Rows from block 9 of a small self-supervised audio encoder (BEST-RQ), named by matrix and row number. Rows with one number within an expert belong to one neuron, the router's apart. Each number is 500 + 40 x the weight over its row's rms, rounded and kept within 0 to 999. All counts start at 0. Numbers have three digits each.
After each expert's rows are labels from the 100 clips, of 14976, where the router gives the expert most weight on average: "peak on" is the class under the peak; "strongest on" is what is common among them. Only what is clearly more common there than usual is listed. The data: synthesized solo parts of chorales (CocoChorales).
# router: router (model.blocks.9.mlp.router.weight, 8x192, trained with AdamW), inputs 0-95
# up: expert up (model.blocks.9.mlp.up, 8x48x192), inputs 0-95
# down: expert down (model.blocks.9.mlp.down, 8x192x48, transposed), outputs 0-95

# expert 4
router.4:485496429541468525547545527487519524525484506493545450565497424471501443556523418475506502435432469540446445479447444519437438483412555533511469420526554512478500461497493503550454455491485558517474571538469554465535514512524508461538460485497451416491421449515466528415487455398470484541
up.0:500521466435500455500436534500500487500456500500546598456455554569500500482540440454406500500500500563497457485587552466546458484500522500561500541528500460461500537534500500570500415483500468500472581520466500400554506478436532500481450448500597477433548473561459500484538484500546458434
down.0:449500453486480531464442594498516500502544500544500458464554483500520500486443568462518543428548510536522500608467508474468515517450585533500508500546500517500450459555507488431500531469567500500500500542516500544518529446572581535508446542451492443500544547500548491532554500495427485510
up.1:421456458500472584500445494481500500568533500408500568500500544599500500483511530500500556530516511552500462482540567500500443500431500483510500520517500500420538500500500500459500534542454500500545500486456500500470500500497500457450436428450426533481418435500500474562440458563500500498
down.1:563500588526500468500450500483623520500500453508505529516500498560473500523500501476473527489465503444474500500532445489455500500500497484500552500500458380521448465470534500475532452607538559485456553541550500557479456500525589533545488525500500526554447505461500505500545499470455508449
up.2:398500500621562525544526500536500500500629428521538500467552423500508585500500531525476550500474496493500540452570500500500515500500500565500434417484479500500435487500500500554561556500500539503490500534500490515533522497504462519480470500500457460507500451500493500497426475524500473500
down.2:502500500500500500400426541468524500498500492500500500556576500500500500434541500500494551603482447500500500454500485500427554500438500487500512565519561533500500528500547500500500355500541500580506533561485500431445500536550434467514553500500500489542494506511500454500587519500483500548
peak on: F5
strongest on: trumpet; note F5; note D#5; note G5

# expert 3
router.3:448512493485586558538476513493595485428412456560467470470413493533528546581478442456510562529574487545529546537559435491511572562533479560514461460553513495453540429493532436481490511423516467530451514462400513493516506505550452499472544502468513509500442544413543521475502521478537461497
up.0:446500527478451500500500500552500494500469569485565506461500447549500500500500497500500500520400464492563545641500411567550511500504496487500538526492485463500525488460500500500461465503500500579545442537500500546472500530500534530496400470552466460519500500581483447524500500462518500556
down.0:483438474528500544563501500488500515500568471500500474500500488512500500550540466466466543567515500541486500500566574556473467452550520468500500500535475500425431500500500552508547551461517500500462538482500496441500500500530474442483546497549555592504508500500464500500500573500469500466
up.1:566492593500500500500500526495500476500509584477565537500500446458483500541500500507499500519500428393581480395422562436500500500512500500469456555539459528541500500500562559500500500500500541500500500492473532500524500530570522440500500511569483461579596500461555504520549513458517562500
down.1:488500508500500480536611500555490500528499565500534500502500507500506491534503431504500507509548513467433485490394513500497463460458500466509527526429500529494403479500561500474520500460486499507563509551415500500465516425492500525500454476482501560500419500559500473537553500490500600500
up.2:537448486555500500523382500500465464481544500476445521444500445400529459458537500473506434530558459513516415591500434466522500444544500542493533516473594500532508500570500544521460531500507581494504523511482499520542504560463500488545451423514510531500422500500500489558489497547500513528
down.2:428467500500500437524539382500461488576485481500589539413500500579500500433506473500544510564500465559500481467438512500500536542460500500475535434511495501484500500491437500485544454500444535523528486532550563500502500445561500500491500447452500515462569481510500477500455485495403500500
peak on: C#5
strongest on: note C#5; violin; flute

# expert 1
router.1:535464546544573481505470546526455534504458453508560564587489450504481540503529466439512421453500519486464479492507525403465572531477495399550536553474497453521470531549521490452550523465511495528522512527416468436467468537520498561461566522519455518501501417452543441503575481514490538416
up.0:500524500500506504490494481484468476442444548554453569559543481500551483500596468500500428508485545506552410400500486522443540549606538500424500471464522564434542537500500485527497497557482511451486476536544538500500490473539500500500443554548500500515523453500508475519529466500500441458
down.0:500520500459522557500500529500504503500628512461476491543479500451471500572500456479562500437420410500515476529504542463500488481500466500549412422518500467448534538500525473500500500481505544500500500455544461537438500536521445464480500500500571515484569449564486542600398500561449511467
up.1:500500502491481500500500388470526538467516537500523383545546582505500580510512497608483452439500537451562511500520445572512465500531504500448500500500500451500500496559483507545471624552500483542480569500500427481500533462568508583428538500520500519514500551539538500500455485476468500514
down.1:514511511434551569500500444500534491528500500577459500453500500542554453500500500527425608489523433468512500500460500488460419500474472499477472554468500570500557500500664516500500500477500510382500500534500482525463455500500500500447485507533500479528521537463549595427507517493563576519
up.2:582500482500497500500548500526553412508500439427472484532463500414500544485482500524452448500573540500531569594500500500500500510514500529451500500488636459470524461503548500500449489454500500419500500544500500524500426500553500526428500461549534500488500515500447530500479459528492485546
down.2:573590500537549500449500500479498563500665500520479500427402500485500456500553460548477523569511467534471453438423447453481552500479500466477500485520514552514512476470508490442456500427500554510531500470523554531518500478532472500459426454448540500541500478528425528500500487464502479521
peak on: C4
strongest on: tuba; note C4

# expert 7
router.7:531516522562583531510556530497446474506441474482450512451445544434461494482525530476534574527506526416477504531426455568447521515489450519512477553478495484512524508484480531502505460459542537408487463521526445500537503516545451524520472546541563502553509525539536504511512453501454520596
up.0:500531468500500493605477500500598490500534500500508495448500500468522515500500444428387544500532500500557470470541475505435505500525500534521500580500450500484500476519495528536446524502464539454452401511500441496516500589514467500434452600500439500500500470549492484510477500500537513433
down.0:539490586466464539500500508500500450500484493534448500524468539555452526494495500601519518520489521544500500500446500500455500510520482508426574504500500500451500478460551424551500504472523467532534523500500496482529500500466430500534500500541497540535502451365452498500454549446500587492
up.1:464545500482500500522546500500498513501500579499583469477476524425562420498442500504486541500558477500437521495450522453500500519528500470500500437520441469486551511500500500500500592500481407516460541500451500437447578553500500478500500570526500538500448548406520492500430500506478500500
down.1:442509561495462403510519553522398500567500461500499465446547479500458532469589449554500505495510476420475525421500488492517500500450500486500481592543456500500500473500508500458438586475531500426390544564500588518473593469500411488546526465500500500500457546500556454500500545410452500500
up.2:482494412489498508500500500500519532554449609500483538500407529499502476515529500553555570500500534476413558500570450474506545500531452503526559500537500490483396500493492576500511428423500451429561435540445596482518500500561531531542537459468436506500569572386494489500548500573544526517
down.2:554422500500497451475542500514500511477500500500544444558500557525530611435491555517500517501500535500481515500481572645500500500547500525421500564500513533471532513561500500500458500444534539587500555460535500508500556409500528500500427498500525517500455500594580521426471529444444500550
peak on: E5
strongest on: oboe; note E5

# expert 6
router.6:476512466454510473445455530527489502456485505518587549457488468501483494513457561524545510478511488523496488460544617519466465491487507479530601469452449502505466473471455607440493496532443473488519445599508514492541467527485504543471423444507554532444466572501416541541484478472552442471
up.0:489500405495518551500432530543436500482635407481437439527468461500517500500489553473500500532500500487463588515500537411568549557500500500547533404403500498500424514500515503500500449463502571446500500562462545553525478565500478466559456415472500500479409531500547500540500525507456500476
down.0:500521552484478415516500595500500481500446502508532561448500500459541500500500500452541503500439470573545555540458500500500500500555483534500500510432500462477521539550566455467500448540574493584468500500424500498594500503444469431456493500500456500500495522467531500500511500500500596480
up.1:522545560500437500484500539553500500570522497500589500500555500522553529536418500443500507471500500489500453500500500559466506492521500500560383500500500604464506584500500542576427603451500500451500515446565549487531500500552496500500549500541473500491500500503500502441440546448500436472
down.1:480454532500527500478500473495500500418472501589493500514507410500522521535465546500534500560438464517500500518475500528500484516500500461500500500500585500536524420500544540545533472500550465529467472484500535555463455498500500489500480455500474541500523552459546589552430527497568581500
up.2:539519500490534459552528500509501431562458526449539540489500511500500521552529483464526498410466590468562481483500520500500500500494416500445523495516500481415547500529382485474500502579488498500494500597503562434443530539529598384457488479479595500448500500487500500500485500531500524476
down.2:500449594500500567526395531487482520500526500466448424418479500474436524433465514500464564525500551535470527423518500440482576477412573500500566509511500500530500500417591526487513447481500482502472500471500476500440500444557497500500500500512457469542531574500475483531542485510500452530
peak on: A3
strongest on: note A3; tuba; note D3; cello

# expert 5
router.5:441532498440482521519530563481464498501486437485443540416589585502565573510517578497485538442532475511512583591442489480482498489547504491442478542492492461523499523494497461452512488624500470536483468461516495533509542445555507490497549532531472447528556532525549525495541504520523429580
up.0:500418500467442546585510585461500507429520500467517474500490500454500500451428502539507500467541553500464404460475484480500500500574428500500500538500500388542419500500465474500528580500500450473476500500566553502523534487500502521522530496500376481544500586514453500492522444427480500510
down.0:500480499551500534500407455500471442581500500550566500457556445571540450500500421564478469439437489500499571605500460466536546500500500458500500381500423500442500500490573500522480558511564486625458500530424472552445500570508571500590546500505508500487500500502542500538497475500500520546
up.1:500440517502480461494502455518457500500466500530564498448539420500519527500500465559494500487500500500500417500432500442488500485500550637500500524500500569500440435500500571550466525549576500542559500500500495583536538539428423500547500594518500506423500591560445440500553453473500500489
down.1:485500539523538462500500512500540456474500566521534559573515541431500576424500520496500500500500500478439500500521479505572500500500500396560523500474489411470525464563500461500507465512511441541484496538564448447527489496518500500500530500436436437500500500500600491447478473502497500481
up.2:503551509448492473508541459405484486531500474500455500516500558500477530503500529500517560419500500517500552501552556500500440500463620493442463500431500511528518450502500432494613500593469486477525500500500415499482541549442500500454528500517517500500490500500480478460526530519463480490
down.2:507532460477467524561500498528509485500500472461559470595498479438500480569510500505500446532516579468503500500500501460493577560527409511513500541500500454500500500452500568500535580500541534500513430500458447560445446477500500536542500508473500444535500443500539500538500500526492516513
peak on: G3; E4
strongest on: note G3; bassoon; note E4; trombone

# expert 0
router.0:517545465473460461438506469445438518502577535444422469512534461560451518501507595498511491556448486556489469525548492474558465447541469452472512550483446452585485512460490523555522454513471510542495520512530492527435470447419492514545558439504524501538550511597466525486470557504507528510
up.0:534580496500462478497429465523473500484500491536500500463500505446477446465500436500509445580461536525464477442508506408500526500500472431471500489500549548500500439500530500480389492540576500422517544574414449515579549514496500509511500448500486495500432535516500505500444468558460500500
down.0:500432541500500530413526539475500446604585466500443500500572500491502544500500540464500500515500500454551505475500535567413500482500477533500506474539482537488455464546451431450500459517440511487500544467523583500460412500440500460546500529452500500469505540569544498521547429428500491597
up.1:500500505477471500451524447498596500436448500458474500441500538464508500454500500500500426559474399500503560500500475538500470529541526539500486490500472477542508466500593500506457531469500500604544500500469500535500500438499544500424500506500527479500508431498483534571422496600502541496
down.1:568534510445500532570432500500508542589613461530500419526500493520439500500504545507551525467500500527503553500500444569521520576511500429500500533438500500500490555527472500500482434476500500504445467500446506465410420500488517480500500437560500520472500500500409452323484513500553475576
up.2:500467519521500553405526500419490537468500474500451486465500480471500534534391461500500470533498500500532425464500500513416566478563500543500551484500429565572519535472500458500527500504525500500506500500465531500512534500500500500482500470500559443467430549500500459500557568500500500500
down.2:477500546512549478486500494510570500493576500528581500500466437507490478471532500537500562500434500522500539541500500500520500500454448499541431522533466419507556524571500549552459402508467500468500558544526551500445480463450479459500567500474493510543503500500500551500500493567459438499
peak on: F4
strongest on: note F4; clarinet

# expert 2
router.2:570445534485498498473481564524489526467493492479524505523475468508547541512521557561526462566481495438537517493465470506500584484402463505501511608413484504482497462571489544490493473465518479539492429480590397462507513489547539537459452480556502467436472557524481507489494519441479495575
up.0:466417523531481461529500552506500500482500500463549451479471522499487500539544500510524500501500500420500470500500500465530555574438527556507500500448500500527508443531500487532500500473500601537500500500538542539428547473500523500500462469500531576552429562457500470501432522500433509574
down.0:482480465500523500479500500470519529500560495450500466474401500546587473500534571456555523400546500500500466545405519460540500500512439500529427500473531500464500516572500589500500500482500500456500500403499500500552500462500500504555500500547500555391488496488500500500443539500493380475
up.1:587522422487559500500524523500500500500500574482562450425500517500471396500500570496529495500500500552542549511516427548478618500521410500584504500525500493500489469429587500488444500502559500412560500500538563502500520544500499456561471462603481520484504432460500500530500500438500500500
down.1:500484500564504500500445556548500478558413500481544550500427500500500421500482417447500505529476498500569573519468492431403444500479488500543500443496526500500488450594521488463515500575408500470494501500445500460459500553442500500500494500470500524500500553500500500511477468454538473459
up.2:583500563472547533500543489500500467500453455500478528500478407544529477500527486500535500500539444503451465500413527494516558482500500564461500530500513449448473436500560504500566540564425500500503451522536483491506470555486526500548382478474500535476500480622466500500500500450493483569
down.2:500485521528530483495558551545500521521504500507500502500470435512505480472500475430500500427596515518448500539474470479526451471498439500547502500500608500500544508500404507514513527529500569419461478483500452522514421500529578500484500434485544527500562450522500505406500556519540527469
peak on: silence
strongest on: note D#4; trombone