{"mask_prob": 0.08, "norm": "layernorm", "precondition_frequency": 20, "steps": 6000, "epochs": 9.8}
Rows from block 9 of a small self-supervised audio encoder (BEST-RQ), named by matrix and row number. Rows with one number belong to one neuron. Each number is 500 + 25 x the weight over its row's rms, rounded and kept within 0 to 999. All counts start at 0. Numbers have three digits each.
After each neuron's rows are labels from the 100 clips, of 14976, where the neuron reaches its highest value: "responds to" is what is common among them. Only what is clearly more common there than usual is listed. The data: synthesized solo parts of chorales (CocoChorales).
# fc1: first MLP up (model.blocks.9.ff1.fc1.weight, 576x192), inputs 0-95
# fc2: first MLP down (model.blocks.9.ff1.fc2.weight, 192x576, transposed), outputs 0-95

fc1.281:460500503500505500511461510526480474534500500532535521470496482501500590511470471500516543500533555514534542500487500496511484518500509500489462489547473487498473500464510438473504495540445500532504485526500476485470500500500500492479500467503550471507500500550500500507481510500548500527
fc2.281:493556465519453500512451527547480511500529471500500484451532468500493501508545532462533500464520488464501500503468512471523500500498500513500500458473519500500453521500500473500500498500451510483526500469509459500453500500522511450521500500500496491500494510492533513500464446482472480500
responds to: note G#4; viola; note F#4

fc1.385:500487488468500478503420523476506529491500471500500509475524502500500479500500500500535501535486571504485467500547500503518500516500500473486519537476500491486496500477500518500570513517545500476447467500484549500518500462500539500507500500498509500500500492469550515500454523500500489450
fc2.385:500500500497475494456514475500487500492528502500456500486518533513500473535554500496500485500471500500449472490473464533519484524478448493492516539547500535538522500479544500481490500563500508500500489460500541500525530478500500466500500500461509500476500453506516509508481526558500488473
responds to: note D4; clarinet; note E4

fc1.177:518542473494500476500463550490542507500474475562496500462482500504509500502500500511500521435542479500500518489552499500518500509468457500527509527500433500493531531493500500502500500480500500500532461459471517560512513500462481444443500500500500477505471500469500512550469497530495500500
fc2.177:500526579527539514538528516494513523495500500496500479459505539479509491481501500500516490528437513539500522479500473492500500500504500536479502500561500479547464493500477476500568500506506526488500500491480527500500500500524487533494472500489489509500497500478500500488509500468458483449
responds to: note B3; cello; flute; note B4

fc1.367:481500505536539476527500513500500500552540440501510510480500548527509486518485500500500500500543478492500487512431543507500473581500485500500496459500500500504500501500559528500495507434472500500472500515514492517518518500462473485539467524500500500484513461503512526472500480525500508539
fc2.367:455500473530500539500500500500510500500552455497500500500474455500500504550505454501480532517493499468500541539500468535461500525500511500565480554500512485440500463456500496500485500500535524497471500500466492500451473466477500525493495494456500500543491500468487485494494534514500467500
responds to: note D4; viola; cello; note B3

fc1.137:475500516500477500536515522500468492500500500500476500500536500547475500437500500482515500500477459474487500500489531534500474489465532511481500486511508500549467455500504500500500491459500527524502511500524500500458467472500500493510470505500572500559542532581449502554500500492500486562
fc2.137:502535500529500517501526500542463500500522495469541449495516504500500466486519552500463500545533490500500540501500504504469538520470500487504500514494500539500500513500452528500519532496500534530468495528469440509511500500509498500456568487463469509518500482536500488500500500548464490505
responds to: note D4; cello

fc1.157:500500455500472500505516500500500476500476500523500500500477500542528500501500500517529502500500545458430500500574553477519500500505557530502535500425526526500518478485520485510500487500465528478514490500528546519500545453523526452455504460508470500523565456459525476532500531500500505500
fc2.157:524500481440537500500465539500506533519488487489503500500552485500531500521500470513457471536479502507482496466500500500514485534500448500475500500568500500468481500500500500485524474550493495552515442461512515500500482468543500528543500533463549472516500500556509500500500500500471502500
responds to: note G#4; violin; note A#4

fc1.251:505455519498500518543517450500472493480500519500528500508540500487500551500528486463500524516512519500500547466497500493512493500502485500483478492465500549528500500500544500500442545500445506500511500500538500500500497494467500551500465522500487475457500480523510543511538539500471534504
fc2.251:477493480447497500431494535473481488500500500500500452533507514499507500468496508540466559500489500474500525500500519508536459493476500500471532500498501481532475495476500535538527500506465461515519537500551457500494494519540563500482457469561493489527512503500517558460418464536508501500
responds to: note F5; note D#5; violin; note G5

fc1.551:544555500500439533507499482528532523490484500481502496539502465517498500483553500548465500491485500513500500500500496500538495539500500497500500514479500500515500500483500419443539529521505526500500500507485517500500494497467496500495500494500469519500475544500505500504500486521500500500
fc2.551:500500500500537495482531500523500503500462500503512490500500498481542484478523527526500500541500554470500460505500470538422498500500509488511500500500484500456536505532470515525494516498529479513500500500507470483469500512530476500499500500554433490500500500546493484474500482509472483544
responds to: note D4; bassoon; horn

fc1.275:500497500531473548500500462501500574435468500524445511524500480493500539500500500500501534500489509500527474500518500403545500500497543500527488500475494511500505500500524477500500511500443500485500555477474535525542500531500500482512515481500470510574498494457508514489448500532533509451
fc2.275:509514500529468489500520500498526480483530466500500456495500481500500544547500443500458508519492535534550479469536469471512509515484500524483479476554468530508497455500500489500486554514499507500501459492500454538500453480540542518476452493500523500522500500500534522556500500506509504507
responds to: note D5; violin; note E5; note C5

fc1.481:539504481504500461456500500500460534519500505534500523458528486500500518506500475500491508500477500510500528500500487465530500519500500431490525467466500469540492500500500500477500485452489471489538467500500510521500519546543461489500479514497488500500444489500500449477477497500494534548
fc2.481:521500483500500512500526507481497460492500500505440507449523515446500559571488477504500541542481500511502523500484474541472500465516519464490506505514500507484500488488535502500500500553500556467489544504505477500476539500495500467538500517500489527542528500500500500500500508545440449521
responds to: note B3; bassoon; note D4

fc1.476:440458500484466500474520500501445441518498552500463497457500521510500523521500510500495539551500498506548526434500500500500570527500511533514528500482484506520412500539536513547500520474474500500540519456500500500539500428478525500469449500500500500500452513492500500506500500500478560496
fc2.476:531500478500505567500500561500500500489490470457500519535500548456511530500500513486500500508500500500464513514479523500500500500454421493527500533500500494462491538500457569545514500500499505500500475495528435516449434448517500541515455449500500547473500558530500480466505500475500488522
responds to: note B3; cello; note A#3; note C#4

fc1.209:471517442545500499500474467507500520493500500489500526542536482529508500500510500500500498500514475500526500489535500490500500525467492500500489500513519500493483549524517448500500500500481500494500503498500471512507482500482461500521500453521537522545500496500531488500458547500500503500
fc2.209:500508509514500484482500500576500512528476476466516500500500510475511500534477517481532500500529501519458456474500500512456500500457480482500500500510507540515486500511471540500496500513461500501531463500491471559488552481533499428487516500496498443500546472529453484500500500466521529500
responds to: note G#4; oboe; note F#4; note B4

fc1.46:539464500520448500500500528498500474529467515476500545486524500485461574500551500479500484530500510467500475498450500500500500500525500487491482500497474491525544501501500500499516480475479500500520503518500470548461459500500527543509500484548512500500494467506500529500504448500481510500
fc2.46:516546479515525500472497530511500500564508474503492520500477549468497500500520509500500527488528459500501528493521519500500481460547459500555518495522500446455465517485464500431556500536518544500506502522500500527478437482512500500500515520506465500491485504485500531490469512521487464508
responds to: note D4

fc1.424:539500489506509481518533500477480519506503506523500472547500516500445491478553499500500518500525472489500500475480502475500500543500441500496500500500528500464510500461514481463500443500471500518530486523454500502517511507526541500513451478450455508519497495499520518491497486506530475500
fc2.424:500500535468511457509500501529495491502518547510462524500472523498544481500480485500546521500557495435500500560500487524456462500500495513415471507500456548500500550465512462492500500510500474457500537500530500538526473500500573514514474473497500500516447510500467500465543500520508486500
responds to: note F5; trumpet; note G5; note D#5

fc1.327:522500475482491454500500500471459464496500429528500483481534481568511473465500500456498546534490462459541519529500500500500500500480500500483489474472488500505541500500493519466518491450500519500475501521452496500449473514483500495503500500476514518500505490494500466500477474500532500500
fc2.327:487491510450450525468524500512500525500507459505456500500501500523500500502542468531526531452579500500483474500548501576500502544500500500540524494500490500470500474500500460534487520437483561500500503555500524500491500500500527488472500500469490512549460473541521488565500517533514514500
responds to: note C#4; cello

fc1.241:510503484480500500546485500467494536500486474512487548450516500484523476499500500556500518500500500500552492495538477500492533514510489500476500500543508545476523505455479499443551510484500501523555500500500500546489500500500500500484485566466467480500491500455458500500500500511500508484
fc2.241:500500500502500500500500500513489479486510458474500488500500483540512523538444486501500516491540427500510500490500500485523485485477488481500496542555495526486501479540482466469500471500481542480433550525474497473490500501526516500500500476500500509500516514500496500526500500500570522555
responds to: note G#4; viola; note F#4

fc1.190:522510520500465500532470500500488462500504500541495532556539539543500552500500500509533508499478500505472503470543500500488520500542434500493481456510500500497500500500522464456500500500458500483503500485491500542485500482564529487492500478467500483500528464500510500491472490500500543515
fc2.190:479500452473500497500470500499462522465478508547514511528461500500547542500500548467529500462479545392476541500479466540481500457500500436472500522510482500516500553519513458482465490535500493515500500532500428544537500522521500527510500512500500438534529500500526458491504500535500500487
responds to: note G#4; note F#4; trombone

fc1.194:483434508483445521522510544500487482500488506500500482467469511516500500499428490481464511542478532500578439500501540542497500489534465513486500509529500521500495487500531489484495536521471435549485500535485471528500500528421500500500501491549493524521500486538473458527500542489461500536
fc2.194:530522500473500468500523527507513500500519474448500500542507462500494500524448496474500450486555463500538500496500507500500500500472604500500500500500511500495462477567499485502484554451514500434500518500502486526525509483522500500520499519520500516552558505482473500500500500500500476482
responds to: note B3; cello

fc1.110:500500544523484489559500485454500500524500500500500500482553500466500500500461515523502515500491509518494500486498465500469509547483516522500508559562542465491520483516513500495500508500527461494500469463500515550472512537500500480452470500469500496534531518500500508522500541530508500527
fc2.110:500500552500525500481500487489462456533500500488500449479500509472478500500489486484477533524544510479500500482500462500500500444487488530519455451520500500478517483523517514462500514487534499512473468500479470473500536490500472459496500543484500536492478500534556520568500545500461478420
responds to: note D5; note E5

fc1.171:522517500482497500491510447500468538493500508481467568510504452487500534500479500525523483481503438448531480500492505464500483530518500500456460526500500523500551500500493500468496472521510503461500543508500500498517530476500500500504540500500473464543499528472508528464479514500533518496
fc2.171:483504499516518500500500522500500530506481495516471507454472500500500500500500480487507528500458481542500481500516469547500503489495485534531500466530505504492526483517497486527518500510487527526474469478500440513455500500489500515473457471483530465531491500500500500551532478500502573523
responds to: note D5; violin; note C5

fc1.309:518504535532500514526500453484456554556522500514502526500522507486515491556500521500518575500500500429458509493500526471533500500507483541488481487500485476495487509498539506523480483500500513476515500500509465500486521500531556478543481557487513510549527500492502500500500512492543500524
fc2.309:524542483500532510431500540512480489500481538500472500500526477480517522469564500474500516491551474514553508500498500505495471530558498466500473500500540500483523533521451500500544500465500500519500457546500489505474458500500500522500524500500500470483582537559500500488502502500506500488
responds to: note F5; flute; note G5; note E3

fc1.454:465441517509461449550543465500438522500500488512500499500515523458513542516473500512525478500475543506500511500506500496525500485468472481514537515476452499500500452454500500500511500483472533508445521500500521478500545500503500500480538451475479491515500442488505500502495519467532534500
fc2.454:500500485500461500526582516457465525509553500539500509500500549492507447512500545500473502500507509478434500500500505518500500500538457500473442487540500500522500470500498500500460463500461500500431500500542500500453490468467536500541515454469511531477500500523500520525508488499548479500
responds to: note F5; flute; note F4; instrument: viola

fc1.25:500449500531499451477513486470500517500500500482509518500464517484500482519485456501496492478500541497500499500500500495509500500500555505500491462466479526500500500500514548493493543500447514499510457500500577505517500508513500500500504546515500500534500532476500443500518512413522540500
fc2.25:501535459500529538541500500476500528500500491500538492463500482539500500500568500471522500515522530500469483456526547436543491491505494531469500444500524511500452494486500485500532523500500500492508481494497524492500500449547538472500448505500541469506565500502552542470474497483500483513
responds to: note G#4; clarinet

fc1.150:553522500476500500476527500500500500500509473550500513500473471505515551503500500500486462500527468500563492406454500500521435550507500500500500500508462535500478461500543474500500481468476542463529442454483450554477500500476547500484458500498494500500491486500500455500492522510472489521
fc2.150:542500456500537474536493463500527500500500500522500539494465460500487497528500460504471500532500518508528538500464485470500517473523505517546494471479500500505549500481500558500481505521472527550519564500539487454492469453547556500524519499545500547500452530483478500500500471500489509500
responds to: note B3; cello; note C#4; note A#3

fc1.134:490459475536500500530518433500500538464500519492500491500560461486534510510505480496500511520558519500471500500500560523546500469511535513500500500500500500519500428504474452500500500526465469500492460483461523471539566478500500531468522511516484500500500492534500485526509500549500530500
fc2.134:506492500458526500449481527500500483475539482524483447519500485568519549511500512500493500545500534500471500504499500486574500523513541500476530500500450500501500527436502528522524468494469468506500519500539472502484500453507500480501498468467478495500484481551547500509475475481500480537
responds to: note F5; violin; note D#5; trumpet

fc1.68:500491507500474520512519522488500474481505500500484466507513518478500500454500500531617490500483500470500512500508532519500476510500500500505500500477500471540532530511525482492530458508496489500500527500453497500500522480487500445522500489500518530552527494530457477442537516523500504516
fc2.68:500543500476516500457478464500500460500483451500557470500510503500500538476505500474460504537500498526513500500514447533477449500482528475510500523500517468482500449525472466500539521511551486500531489515500456507500515526500500489480541522517534514527506500485465488462509500538468466512
responds to: note D4; trombone; cello; note E4

fc1.574:511520523487500500545500539493500466500464500479532500499483480500500475500524500500558487481523500552540503473484538473463481534438500500504504500507521502514516560500538500490550500499464500500540467522474500543526516500484554500542511485450509500543500464526494515564544524500478470447
fc2.574:547467507508540496524500478500484553500516464533500496482478457489462463483488485495500500500492500500487514472518481510473504478500538500510529544500533514468511537531545529458500499513500500511552463519529511511516500486500500547500500464522549538515530535515529500500500477536500481449
responds to: note B3